config.yaml
arch: "dit"
train_examples: 45211
horizontal_flip: true
cond_dim: 192
activation: "gelu"
fused_qkv: true
inner_norm: false
layers: 10
positions: "learned"
optimizer: "adamw"
beta2: 0.999
grad_clip: 1.0
steps: 10300
batch_size: 64
warmup_steps: 1030
Rows from block 3 of a small image diffusion model, named by matrix and row number. Rows with one number belong to one neuron. Each number is 50 + 15 x the weight over its row's rms, rounded and kept within 0 to 99. All counts start at 0.
After each neuron's rows are labels from the 100 images, of 14976 (inputs lightly noised), where the neuron reaches its highest value: "patch colour" is the nearest of a few named colours to the mean colour under the peak; "responds to" is what is common among them. Only what is clearly more common there than usual is listed. The data: stained colorectal tissue patches (NCT-CRC-HE-100K).
# fc1: MLP up (model.blocks.3.mlp.fc1.weight, 1152x192), inputs 0-191
# fc2: MLP down (model.blocks.3.mlp.fc2.weight, 192x1152, transposed), outputs 0-191

fc1.202:47 27 70 45 51 33 28 45 42 53 62 66 66 70 44 00 39 71 66 40 41 57 76 42 33 55 77 59 56 67 38 46 59 68 61 43 77 38 10 47 36 53 52 34 40 55 66 43 47 74 60 43 43 47 72 41 42 48 82 48 42 57 25 63 44 68 63 68 72 56 53 62 59 70 13 40 71 46 42 54 45 81 54 58 56 35 37 14 60 48 27 58 44 36 51 44 20 50 39 46 49 24 55 48 35 47 29 53 76 56 57 31 62 40 56 65 70 40 53 37 62 58 60 47 55 19 59 67 58 28 16 29 28 64 36 60 41 39 54 32 55 42 57 44 44 58 45 68 54 39 46 59 71 44 52 53 38 37 56 54 83 56 67 59 37 37 56 57 33 68 52 68 60 87 39 47 55 37 64 54 37 71 65 62 33 32 40 57 63 51 47 38
fc2.202:43 71 63 29 54 52 69 53 58 42 44 54 68 59 60 78 78 60 27 52 57 57 49 55 65 60 29 24 41 57 60 71 56 75 67 70 27 87 44 57 35 49 48 39 57 29 27 60 55 43 43 35 57 56 85 63 43 38 60 24 45 32 87 36 39 75 46 20 70 42 51 75 58 63 25 37 61 72 57 60 44 47 52 65 48 73 57 32 31 61 51 42 58 57 70 71 38 64 14 55 56 51 52 58 60 37 71 36 54 62 48 57 68 36 32 37 54 27 58 37 44 40 29 53 46 32 77 73 35 74 42 55 49 17 51 33 55 32 64 43 59 64 62 44 59 26 39 48 26 24 57 62 58 88 55 40 22 41 37 57 61 38 42 40 60 54 51 60 52 56 58 51 59 64 58 38 71 35 69 52 57 57 58 38 37 48 43 88 55 44 42 71
patch colour: grey
responds to: tissue: lymphocytes

fc1.590:17 39 63 51 46 46 58 63 56 35 62 57 58 62 64 66 50 60 53 28 51 51 36 48 53 40 86 30 42 52 46 51 46 75 41 25 68 35 55 30 33 80 80 51 46 65 69 46 46 62 49 76 49 74 49 58 46 58 54 45 34 28 33 46 49 60 49 49 46 61 59 48 71 38 44 43 60 50 43 32 20 46 55 52 47 59 82 51 56 49 49 37 52 45 25 45 50 27 47 49 53 51 79 54 34 45 74 36 41 48 69 73 34 47 49 46 40 33 29 60 43 51 55 30 56 63 97 50 45 11 19 24 58 34 68 78 38 69 21 79 24 40 65 54 37 58 62 72 56 37 42 65 36 40 35 57 62 39 37 50 60 48 43 27 38 50 43 83 36 45 77 34 51 73 73 38 62 61 30 67 71 51 36 70 36 44 69 74 49 47 60 61
fc2.590:45 55 77 62 23 57 57 34 27 34 55 65 72 50 44 55 43 54 43 52 47 45 46 47 65 43 35 62 36 42 25 60 56 62 53 41 53 47 08 59 40 72 50 50 57 41 61 36 23 53 48 64 49 53 27 49 57 26 66 52 86 74 77 43 49 65 48 44 20 43 40 68 37 44 43 41 48 70 39 37 82 37 44 48 44 78 30 75 48 51 80 57 51 36 65 70 59 55 66 46 35 38 43 47 54 43 53 43 46 68 50 54 53 49 46 50 51 39 67 13 38 55 77 39 52 60 90 53 34 46 43 62 38 74 53 45 30 63 31 80 56 59 51 50 47 18 57 57 66 54 44 41 50 24 47 56 35 40 47 52 32 46 79 56 14 45 48 36 39 74 53 70 83 50 63 74 48 78 54 59 28 52 51 38 40 76 70 10 61 39 44 55
patch colour: pink
responds to: tissue: smooth muscle; tissue: debris

fc1.429:31 40 26 70 52 40 71 51 44 45 80 65 54 64 53 33 60 72 51 32 58 65 52 47 57 35 54 56 54 33 47 73 52 47 81 68 47 52 32 39 44 33 65 47 56 34 32 67 64 57 76 77 62 87 91 42 65 47 63 63 29 79 44 39 80 61 59 87 51 31 62 39 49 55 51 60 78 64 40 42 67 58 54 44 41 24 58 68 70 58 37 39 57 47 62 66 21 59 49 68 61 71 47 50 33 42 49 54 64 73 64 44 64 55 79 16 54 39 42 43 50 72 35 31 38 40 39 63 49 75 86 64 37 66 36 46 54 54 46 37 61 26 62 30 54 41 47 56 58 36 34 48 35 47 51 48 35 49 47 59 70 44 65 55 55 64 75 33 50 48 37 54 48 30 63 61 70 43 40 55 42 31 22 54 60 16 67 32 59 58 24 44
fc2.429:46 58 47 56 49 52 76 59 42 41 67 62 49 53 56 59 43 42 50 43 54 48 40 39 35 57 32 25 50 55 46 42 44 40 77 66 69 49 28 66 64 31 57 55 69 50 35 61 63 52 50 59 47 51 66 79 57 46 78 57 56 34 33 63 75 56 29 50 35 40 13 71 54 58 38 33 61 66 56 49 56 57 55 58 33 50 14 44 44 58 62 64 48 90 43 54 85 42 65 25 70 45 78 52 50 43 43 25 35 75 28 68 45 40 12 48 67 60 57 67 36 55 55 74 30 53 61 64 41 78 55 31 62 10 36 53 61 53 48 45 61 30 47 41 45 73 46 75 59 62 56 64 18 30 74 39 61 36 46 54 53 43 42 42 49 53 34 49 48 55 73 70 55 59 45 22 44 36 46 57 39 45 77 17 44 28 58 59 62 33 19 76
patch colour: grey; brown
responds to: tissue: lymphocytes

fc1.78:49 40 36 66 46 29 52 82 67 47 54 55 93 46 53 42 32 70 72 54 30 53 38 66 53 37 60 54 61 53 30 47 42 81 59 47 52 67 41 24 49 54 60 63 61 58 94 51 49 62 91 37 45 70 29 47 45 73 38 61 63 33 50 41 36 53 49 52 76 53 62 66 43 80 45 64 31 33 62 43 70 43 58 65 38 30 66 58 54 69 55 48 12 48 52 63 36 48 26 35 65 53 44 63 62 57 35 59 64 69 68 54 58 47 51 54 49 47 70 45 54 17 51 45 66 59 38 64 50 49 20 69 63 61 54 28 54 37 35 47 52 37 32 69 83 51 28 49 54 70 53 35 38 57 48 42 33 52 70 66 46 70 68 45 41 47 40 57 20 53 61 47 40 43 34 58 57 49 40 21 37 80 19 31 73 15 55 46 41 39 28 51
fc2.78:54 41 71 53 07 40 51 36 45 64 46 65 72 66 58 72 45 29 43 46 43 35 51 37 48 57 65 51 79 58 28 40 39 83 52 23 53 40 51 39 39 57 55 38 27 44 48 69 38 40 42 74 43 22 41 68 67 49 68 63 41 70 51 71 20 42 55 42 38 30 50 50 68 35 92 72 54 39 54 27 54 53 52 87 58 39 54 48 60 36 61 45 51 54 65 37 65 55 49 50 38 56 43 48 50 39 48 59 47 38 57 51 40 62 52 69 13 66 20 62 74 88 58 66 30 59 44 62 68 71 65 41 50 53 38 37 36 74 39 66 33 72 59 69 50 60 22 43 73 28 43 65 50 60 69 36 49 53 44 40 45 58 60 53 50 74 48 52 53 41 67 61 76 36 47 59 35 46 26 14 60 70 61 70 61 61 66 42 71 71 44 64
patch colour: brown
responds to: tissue: lymphocytes

fc1.101:29 67 61 51 46 57 43 51 39 25 65 32 69 55 61 55 36 72 20 37 47 52 63 57 75 42 65 76 29 37 47 53 47 67 50 32 46 64 46 51 35 42 64 66 76 87 35 39 59 74 59 63 54 58 60 22 45 18 51 31 60 54 45 49 52 41 42 48 39 80 63 63 33 53 59 50 57 16 25 61 46 36 59 56 58 78 59 80 81 56 48 37 28 73 57 56 37 46 62 47 64 49 53 37 40 65 65 28 41 49 69 24 67 55 41 46 78 51 33 37 59 54 42 45 78 40 32 52 51 43 46 38 37 39 57 54 52 47 67 39 36 59 53 55 58 33 48 32 41 37 51 41 50 27 47 41 28 46 60 39 52 45 40 68 61 60 61 51 80 54 40 81 29 50 49 53 85 36 39 45 42 76 38 50 47 11 29 31 88 29 21 48
fc2.101:44 65 46 18 74 36 85 21 80 42 30 86 50 79 23 31 41 59 61 33 39 59 57 45 58 65 26 51 71 48 46 64 64 26 54 24 73 54 58 66 56 60 34 62 40 65 38 46 75 77 25 82 55 22 53 36 31 58 46 74 66 11 67 24 45 74 65 42 47 61 47 61 48 51 49 68 63 62 72 67 44 41 76 56 62 47 50 47 41 48 63 63 60 57 63 51 55 54 46 46 51 40 50 37 69 72 41 40 51 51 62 44 56 40 46 31 41 80 16 31 40 17 58 34 50 35 68 49 63 64 54 58 49 42 60 53 38 58 40 49 54 48 58 66 42 59 58 64 47 41 59 64 49 43 73 23 58 24 43 62 43 61 42 50 46 47 81 59 57 38 50 43 49 52 50 58 40 40 55 87 54 37 41 70 27 40 51 79 62 40 37 45
patch colour: grey; brown
responds to: tissue: lymphocytes

fc1.147:54 62 50 73 85 27 54 77 59 59 71 52 54 43 66 16 61 57 56 41 37 19 56 45 35 83 62 51 54 68 58 39 42 58 85 54 51 46 43 60 55 30 56 64 54 75 30 67 48 68 69 81 50 74 62 53 61 64 53 66 29 32 78 52 64 72 46 40 54 52 75 56 70 64 45 47 56 28 51 59 71 64 66 53 73 61 29 78 57 71 54 35 52 68 63 47 45 25 60 66 53 31 52 51 58 54 36 76 21 50 44 53 62 55 46 69 47 60 34 46 31 71 35 63 55 78 46 42 50 41 67 16 43 42 51 45 68 44 72 56 34 54 46 23 53 70 35 62 43 46 65 71 34 30 47 47 54 34 60 61 46 34 42 65 50 59 46 45 58 28 60 61 85 56 37 65 31 33 54 66 26 51 50 53 55 57 51 54 82 09 43 48
fc2.147:66 52 39 35 37 59 70 38 47 27 45 55 71 39 45 39 67 49 53 49 66 48 22 70 52 59 68 49 58 57 32 70 60 51 55 32 35 50 43 60 32 58 78 61 08 32 50 57 40 45 48 33 60 45 47 43 24 47 62 44 49 39 43 33 70 12 38 71 31 51 39 18 37 49 47 33 34 47 37 43 46 60 55 50 51 34 71 14 43 42 55 62 62 48 71 46 57 65 45 53 63 61 42 66 19 60 29 86 25 47 62 50 43 57 52 49 38 73 28 46 54 35 64 49 60 48 52 70 32 31 48 51 59 23 64 68 47 43 45 80 53 62 35 45 34 16 23 34 55 60 54 40 53 09 32 27 69 46 41 56 49 51 28 50 39 68 51 57 74 59 77 49 61 43 61 38 33 45 45 43 95 48 42 87 60 46 47 33 69 55 42 57
patch colour: pink
responds to: tissue: tumour epithelium

fc1.164:56 57 54 37 54 74 64 55 39 39 69 51 42 55 54 08 55 56 04 54 50 77 54 78 46 63 28 57 36 42 49 41 57 58 74 59 61 58 55 43 65 46 49 41 49 45 50 46 20 58 43 67 50 76 85 34 78 37 55 52 38 39 56 30 66 75 55 49 41 49 59 63 41 94 17 53 62 18 64 45 74 57 27 33 52 64 61 58 62 53 37 18 19 58 32 95 50 44 58 53 56 57 50 61 44 50 42 22 51 47 50 41 56 64 67 40 45 56 41 47 39 40 44 30 42 54 43 48 63 32 79 35 29 38 48 25 67 43 59 30 60 68 44 52 68 44 53 54 55 55 67 62 51 53 31 72 34 27 41 59 11 62 51 36 54 65 42 42 40 38 69 43 66 40 65 32 50 55 37 48 90 48 55 54 35 42 38 55 50 49 55 55
fc2.164:79 39 52 62 53 56 67 46 48 67 52 21 52 86 50 63 34 42 80 46 63 43 51 41 42 32 71 42 50 48 68 62 61 63 74 31 53 52 72 56 76 67 26 49 46 41 53 43 53 63 27 30 45 19 60 24 41 51 37 51 46 42 59 49 72 43 40 22 45 48 55 52 60 51 99 61 47 50 46 55 65 68 52 30 47 67 50 19 44 18 51 46 10 38 55 85 38 55 40 45 42 53 36 13 27 56 75 72 54 44 46 72 46 55 59 54 45 38 48 43 60 79 47 64 65 23 39 21 60 54 19 53 53 44 52 34 73 60 58 60 40 48 46 52 39 33 85 63 40 39 49 55 61 28 44 48 54 62 50 57 50 44 35 32 60 66 47 46 48 57 55 60 25 46 59 42 70 58 54 19 26 48 54 44 30 34 57 38 34 52 64 48
patch colour: pink
responds to: tissue: adipose tissue

fc1.387:46 32 79 39 32 50 06 58 77 41 61 45 45 69 68 54 47 46 61 42 27 30 49 64 46 38 50 71 62 34 40 55 56 67 62 45 68 57 39 39 55 57 31 27 29 41 60 73 34 59 48 51 66 59 52 67 42 57 46 73 67 33 72 40 49 63 70 33 65 78 38 43 37 44 23 41 63 63 36 56 19 52 72 46 54 42 49 50 66 75 43 53 23 63 48 49 44 47 30 28 48 55 35 43 38 29 63 48 52 72 53 47 40 51 31 52 70 32 49 62 45 54 36 39 47 74 22 83 65 34 51 27 53 62 72 62 56 31 66 77 54 55 46 67 67 50 51 59 17 22 76 44 41 35 60 34 63 14 48 67 48 53 56 47 60 44 77 62 39 71 74 44 49 69 42 68 79 43 59 36 30 78 41 56 46 34 46 32 65 40 56 33
fc2.387:52 48 66 45 99 52 63 51 55 55 56 54 52 49 10 35 46 38 63 53 41 38 41 62 10 31 59 41 29 70 63 45 63 59 37 50 34 33 56 46 62 60 52 68 67 82 49 38 43 74 45 47 32 56 80 58 31 58 63 46 40 32 29 57 55 71 65 46 26 67 60 83 55 53 27 62 25 36 47 44 54 74 49 47 54 46 41 26 38 56 49 55 49 59 57 26 52 33 36 35 51 41 43 26 33 51 47 21 23 57 42 33 59 63 30 43 50 47 37 65 28 30 62 39 63 52 81 44 21 34 62 52 30 10 48 46 33 10 35 83 57 42 56 46 76 32 23 39 54 53 55 56 67 61 44 50 50 54 57 43 62 32 47 55 52 53 34 69 48 56 42 33 40 37 42 50 48 50 65 85 52 48 35 51 48 48 65 33 38 27 70 56
patch colour: grey
responds to: tissue: lymphocytes