config.toml
arch = "dit"
model = "image diffusion model"
dataset = "stained colorectal tissue patches (NCT-CRC-HE-100K)"
train_examples = 45211
image_size = 32
horizontal_flip = true
conditioning = "none"
objective = "epsilon"
cond_dim = 192
norm = "layernorm"
activation = "gelu"
mlp_ratio = 6
head_dim = 48
fused_qkv = true
qk_norm = false
inner_norm = false
patch_size = [2, 2]
layers = 10
width = 192
positions = "learned"
optimizer = "adamw"
lr = 0.0014
beta1 = 0.95
beta2 = 0.999
eps = 1e-08
grad_clip = 1.0
steps = 10300
batch_size = 64
epochs = 14.6
lr_schedule = "cosine"
final_lr_fraction = 0.05
warmup_steps = 1030
weight_decay = 0.1
Rows from block 3, named by matrix and row number. Each number is 500 + 50 x the weight over its row's rms, rounded and kept within 0 to 999. All counts start at 0. Numbers have three digits each. After the name is the row's rms in percent of the matrix's.
# ada: adaLN modulation (shift, scale and gate of each sublayer stacked) (model.blocks.3.ada.weight, 1152x192), inputs 0-191
ada.342 192:439469546452526489550449511445530524499558554466570525508460536559496485477449451528464564448560573452575433443569457448468571428471471603553467467562448580574460503547571592435504500568558574559560444575433591448578507583471570445526493447462550486572435557489461593581544454463517485438580539462484496463502518462505545501510446552476542473454597457548586461444454496585469459531541566464469458546460452572556501569552452571505464460495577520476515481473468558585521575458568508470497451567534584458454463519485455510575541457445581446590462547474501515486495571486441448533
ada.343 090:485538404437453446485511507517489455490485461535523519486520495501571484552509547513494426513505405555480548520521493549497468621503479463531532510483409470475520502494458452594429464452486461482463527489526486502461464468428456512489440507491487506440529503537561467482508505509483498528480491524446502544459461476461479466486578535575513511562389537318441600503524434418476557461502491506528500513497489465491538456478525458412484483511405565436446452567453480430489457487479183517503549474432495526557489449413482572467456483570457537460496483547554507457495474424610574499
ada.344 109:505489471372514477539437447537622516493569511437623477517490565607510459517526507520484502474473458500583508505531488467492551603497549545621555491566340528585481490491551520528477444534565535558540495575466513460548479481478522419520489562450510524567496549526492554555536453473481486455550553421434500518486490476522585490483514632403586462481545479440495588469418523591424449514601532464488406545464480563536534497554499544517453464510464511379483485528491602551542547449539486465495523509439488501455408509390452515537492498496528530548449593470574532460510542483540482499
ada.345 077:501469550487516512521475520479500536512567534448587537521488523563527493489415469415500528459489560458562418513472478453497555348531462553569489448521458547556455497496578573383476469555564550541534425591445593490555544515544572467469484421509517478527431472500490536567546413416510503432539644419521476527520456456471541461485468529476498483430480406558573455464450506604454470494529541448517407513449436546523490614585461597419477484513531505467528485510513535587532552479561552482492478537487490490528471488475440454550595476418560436531426522466511408496521571472479387493
ada.346 133:488493501386471497531452502504501500517540571449643545515460546566528510505444483432489530469526514447524449510480495468486549449515481565645523498566361535562462511486550589460422508551536555531521459606477556489564504510499531452482474428516490508544448515549539563564529399423475531456553548429494477507504474464525591493490459609529583480446567445519544543445448477580421465525509535439514398541471467549521564558563482570453464486458536522397537515559461545570525543467544388490489486539469490520449405476379448526549574485476542488560399520453592501528500553517499426468
ada.347 178:545512424398428472475517478574504446468477480512541490539508525528518507534539539470525450537455395553477551542477529557543467605538544441568520524488320435493537519452470455588409446444474458451459528503533446514454465437503456507522485543504447507433541477563559461470499476496470505513417466489480500528474445486494531449416567594491565470528430552362436626539501490436443525454478486508500468483508523457485554450468556473498519496478425501367488538578494484455505460517472343496502574431400438542528453472347494534433492516548457520460472519489593462475520463516582534537
ada.348 100:452505515455535501556456472457550524521560569442558530498461536552483494481464446505441557456544565444579429454541480469454567402473471616566503473545468588567464493530567583411544529572556556559547438575431593458576533541473551446445541427484558477555441549482459580571511437452474473470565544454504487460508523452514542503503434543472539440438592456569570438450447472573459455548549563452463455559458476573545496562561444589546481471493549517478533480473480556586515581446565524489513452564509573473444466540488450541587558438460575467581448540478516550492476566499436428510
ada.349 193:448488528418454505567447498462564478517571561443584530511454577573516501501461446527463569445543532463575450452568463469459566504469484577587496495569410561572457514537568557484445538565568565564562441567440575443567517550457561443490507468460539475526451560535482591575528451457497450458549523459511467466527511450531571512490445576472580468442559458447557508451453491570443455546563566464461472557454449569561550549567459566488448439477538533427534458501488551567546552449570386471495465557494572483471449544425436528567544456462572451593461550491568545475503574502499471544
ada.350 084:478474500368437524557457486497553476533573576483625494515467594578502483508494478531507505465510545493587458494539484488481534490496505603644509465582335541593488513508577540466502544547562560524539439601463587462565536487494530450507503521514542505507464534562498573584537443471510508480533518471484455495524474470508584492496496615488605475450530469421508560489466492584428460516547549466485465530463443544529566529537487576467481452472507512411530457565506555557529550469530367485522487525456549521437418518366444532540524480487570499567408513510608529491495549457491498550
ada.351 083:441462548497630370486489481483510512453519431508459499469513433475484484407500492665505588470526572489536486425558439471472525494452525528467499464484500489470510433638495489524628407510502505507517486480458559469511465583410521499484469494433531517473518501417432528522539590486502396539500490573562512415479525542563431481625424483531456533537433444462518414488528471433556521500522545553441564494492496505498433508488492482521516459498464459543498474403442464464456534505497313458440451494610528412473575488521515525521429480493473538532577471525435532518488493532439581491
ada.352 080:455485469383466504560457454480558497494557557490569478495483572576507478499497468582445541454527487489600478431606437497456554523454463595585533472612369550564479484522579542504493544526553535541572484553440560446553503519422511450489427508459539463505482575512455584560528491511495448444513486489503517486501477458521556497502457562482620499460583462393506509447491442545437493531551558501459498549453465565560535524529481543478438401488470535380491454492472549556534535462572332457480469535470545473424437492399451558546498461509573483583479542538565510446483550508493538564
ada.353 128:505468460385440494527474483500507501531539564480632578523463562543537528543464498426503493485527457484506487494484495506500516508550446529621535526571327502559484562482525561521326509539501536516509468575476532494526514500503515473487500431525484483490465493585564544539499430442526544477514542466503477470523448468501578489457526629531611474495500481422517593477473465511427503514513528459524417510478465514519603521536498549442469475471527529398529511608477512523518518473532288537510510515445503541518407460340433504512568491507507470536427512473611530504533536507537456526
ada.354 094:484487529427516501548454458507575493502574564446603521493476561581498485502468460483478552463515533474587442480535481470486555465494483603606504485564416546595473496512578596455495512563566574543562459606442564461577521517498547437489488470480515485556438533505468595577517392463523492458539516420480473494504485456527585503480482596447557450439618465519557475456456513649409464522541566445476419537456460568548503550565466593529462461495541527430516493486492545588515569459573530477491486539472536481467434538441440513555545456469571442592418548498531501476482569508484434515
ada.355 083:494414451383435492554471504497501479509558556478598508512511542539490521498469477479500516462496453464510482457533492514494522521497462544589543498555347522542486528506544545521361533555519533525514433550458548488530502512469510466419478438515509518498468511571542537539489459460470513484502488526508472471530486440531564490519464576506577489472484492358528572464472414466437497534563533460520450530465463516528584519557505535479452445468486521391531480575468499522493529472537162513501491538461522529504447458356437536545539430483518509537456503499586484526504542468540491510
ada.356 142:465472516389496480554446460492579499475557533469586503498471579596489481486491470518459527468538509481599473453583468467475544558447491580600527498571368556585468504542576568507489476544556564545587480565471532432566495522471529440519522519424534479565462576515464595575530469486509449471529520440490529533518473462511565519476500598449593479458552471427514546446489531575423462549571563468429502547475456573558540552541452554481447441494521505377491490512487564561521567443574376454486490540438535477414448506392454514554515481483558481590462577481564548475494568512470479522
ada.357 136:531520478402424475481512485543583527461493470510559454521468570554502484528600544512502478522450418537535551550501517506515487686482471438590522531485351453519520474479492417606429445464492467483508544504555437489480488441471469493517467626453474543496557528542508482476514506517491444501450472458477496585492456503483548479474548608501575478532423552344409641528497503476454508508490487535479496516473516497513530440493532463537492460522410537374473491541504562461504445489492364441479546454379437533488462459368485508461432502554471539481483539496576492477476492502576551496
ada.358 180:534493477408422538488500505499439432586500590482612557534480561528536534570460514394534471508505449503464487535452524531533488470563460510609521512554360486539488559440513540503362565512491526497472475554487520533499532488533500498514467438573467481477473460612586498511502422451513586479492525477497450484508486459490581471446525615516583482488494497480508593502447474526428528457465484459570412484498479495496640508524522529445480513451533493423555525632498471514521504508510382566531532512466450558513396450369463508486585523480491462493399473460647527517560506492552452530
ada.359 130:487454489374435538510468498465484499562525622495638550518454569543522505516444485420490508475551491461518456496483486509486515407518466586618481491587364533578475535470551594458399576535533552524508454591446556505548519545495528473478483423543515479512442497552537547551493406472528528444545522451503451461512502449475582492465475599496595482453562473516545522465469470557427489494493508460525410515467448528522592557532493563471462480469564524420542488563488521554505549475540373527510488557492527519474395494391431506537596486472547457541376502473590524494520553492517431517
ada.360 123:472507508390499521560461480478566519527557586473603543507469578564516489500473470509481537461537529468579454464565482481475548466478495619608524490599366556592474495522574605461499551556546574536551446587442580461576516513482528445489505461491550483534452537524472590581522447465488495431561531473496493502535485448515592513539471594480592469465610464478554490449486459581428480516545564464469463530473458556546540553546463570471475452478525551405518470512487561572530569463574409489492472574492546491465418501400427525563545452469570478583432538506553509484505564482471468512
ada.361 142:498482485404500470534447441494554461535551561455631592504489571571529489557486506448501498485497417489527476507499496480518537514535499552614532522597351523582479543492527561504385485530540572526530487582450510475541482477495526447485468459484483508565456479559536540555528431465450540453539559440429496486477499471471584491497495633465597489473545469452524595436446463583404487479553557441502379510465477544507601533543485550478453469487509507405481492590461538543532553474541478513493514544421459522459391485390438529532566486481511481531399561449613532504540551505546443499
ada.362 320:526513390414383473489505473533536475489501492520525487502512555525513485536551540487488438534464367563487569522503524541523472663504540455536511525511389461507521518460471462610408473460482474469492554491535430500473470426472453508510495563468469502480542514554559469474493497528473484519445457489464502525482456482459528487444535573475560498534427538299398639507506484464451524518508475516501499503491491478486553450483534460498495471492434515373442519570502511458467449502480306473506547473363443546511447470367484532460464507580471508462475516517573476465508479500609555529
ada.363 126:462468446383449458554441491508596494468566486470544471508490556560508466477524485572474520472501452499577518445605476487468532618455506528561503495537357532542489496560530501571501462510550530531552482525456516452543482503429517450539492550443523495513512573496475564538521518489477436481504507475453501481491465461470550509510490593459554459474482460319461547452516469500448464536591565491432493570447492533540503495550494517468466409479437520371476457489472548504509495455530244455497498501415514483484464547372422566559470428503521514560489566532525516410487551485521558530
ada.364 095:529533480504490418493540527516524483444454395537444446481536453467457499461544535617514485537453455559472570495522500529491499646483497412437536519445516469436546479522450411613465415455466443480485549433523439507455426478457464523532516575439456546457575522489511448458470569536467442542481421549502551492418523536501462460482501491538480472551364534372453566535510510401540533517508462583469567521521541501502485438478522441496518495572429510505442513471518488453447437521474293505478555426505467489580559543510521542472388527529479545457614508540473537506502461491557595513
ada.365 170:471505561426521500549454528477552524509572550460603510505474558583512486489466466518475573464521550466594447465556478479478562454477502618618499504571403548597472490535590585447544517573550578557568455604449584462591508535487557443504510480478527499566441536496459598596540437468492484465561537454508483492512503458519566502531485586497560488436619470539570473441505507613431468518549570455468461538469468577553506567562459581511464460485533533442506471484488569585515586463585511473488480549502540482494446518454458522573539471461580459594434559483525520492498580500458456514
ada.366 109:450488533437480510564450524455535524514583561459556509513470554565509487484479440491472580448526576457573447441543453465462560430465479608563488514573442557568454507520574571449541553590576570566563444580437591455569535543466575449511506466481556486546444572489467587579554443455540497460556537450522472481546485453512555506493475565458556457462622440500578445457460512576450449556552539480457450559450455565574497547575462578531446436486562535445543462469491564564535551455557449471507462553516543474500438515450439519566541450463578478594443549499505529443485578490468453549
ada.367 059:451464541501543505565471487477529602485583487455507465485445544560531481443520435620485567447484566459606464439570437453429567484424528605508446513539524570545482461552559549445620508575577556574555433552452596441558480564465546449536518529462569472555485569457411579573594550456475448421564542516454490476490494473518504523570476477424514500473569395521567409467472528535528444526581555473439526512480490545527456531545461567461480458524503529495500463431492565573526557466544483455493464563571572440427508488531464470579474450454572504578540530479450525472498547489444497516
ada.368 052:537514488521432530478544398529488434483516492520469438450503456453465512479555540583524519503435579517475498543412548535518438466475563437460536578469519449465533419545486429472498460484487427470480504467546512512482529497482520534469570629492469490450527461474429444486471524552505390555407415507517380409455530535481490452512607459509462477452266601515473470573492567514538503486444481533506573445500477523464472480483511532569536507587480424524451399479555463500534501524478417444487469437556535453521563649526599500466474514565508435450547464496484592517487481504491490455
ada.369 235:514478483381430506494478466502500485543533584465644558515491575548524503535467498388513484488496459472490471533458515502507515478542490525639524491564330505571474545454529551501382529513540541516504473592478525510529512480528522471459489448536465495498453485579557530540511396464479551478512554446487447500493474462499580474481504633454589512465531478478516593475446476565408485484504504441536378502465486504505594520539503551504471497457509498398521493606478506530538528488530393523500519505463469543477379479345433476507586479484505457525384501467621539494522528501559426516
ada.370 114:480466483349469489547457495483558493495573524474623492499496550572516494500512478531479534471513499488566477478565485499489533572493493585638513502574293547588490503518561548512446487553544539541533459579442549471553505526469523447489501483475516490506471527520498565553523458484491493483522492463495476494505497463511575500503469641463577490481527458387515542446464463533409478526560550480470455536459489544534530512561484544515462432488485515349497490514484546537524537468543250476497492524468522497483437489337433532549514466488540489564460548504555529466501549487517493529
ada.371 099:491516446376484423523468417495590506458546452470552469466525518564527487465527513578483500473506448525558524475569464503493528647479498531581540483511366504528515452560530473581504414506539508530541507534474512458527468496419503440504468550423486531504526544476479562558529495488464453503496491490460482485445513442493533462534495608456529460497477531350484537471483515506438508557590535527429530575457467545537480471553488492537448443548409522384455445461491536518477540447546241444460514488487516470480498533392446557539421491558509506572539561542510579428482533491568546517
ada.372 090:514523518605544462465536557521453504453444423533402477476519419428436507466487507495486465537479555537441510508459494515506481473494545422380563482444629472429517466488459444487549413477459470464481545422535450523464473437534474549470524534500409430482534487424468439454462549530477474564475521571541544496485546551579429480545493400515402493511371456607505429540519446485581506478457484560513603457551507472471426484452498473520555540536511492602482529436528482463480462527507591497479496477574491431472610436641560419450441516527504558444593449564413498530501458507460517448
ada.373 244:492498477355451501537461457508527498524559572457637535503477562572515493513472489440495495482515480478531472497504499495490535495512482555643522490567314520584477524481552569500429516540553560534532454596466545483552511495498536457500488460505502502533444525548534559561504402452491521479532547439493473471515473443506590488473492642474592456450539480466527561455454481566408486518526535439516425525462454540527565537557493559515468475472521521373509489557490527552532543478546346507506507528465512519473393501341432509533556462489532457552399524462581542493506561499533437517
ada.374 081:452489524421461526551478421481456465572555574470607554530479551512538513519431475501473520466586556472526442473518492512494517403507466612569525522615395561572478540484530605431490571545535584521507432574409613488551551563508550474482518369551567410487436475524525548546461447461541540449550508517493458466479511457496562514523491563498598529476516440492559504430471427534464510496520557428502421475496479520492565581518499573468495499455553506474535472540502492571495569488537318542532461577536550511489457488423437454520584459471542446539438468499552542509528575484459469516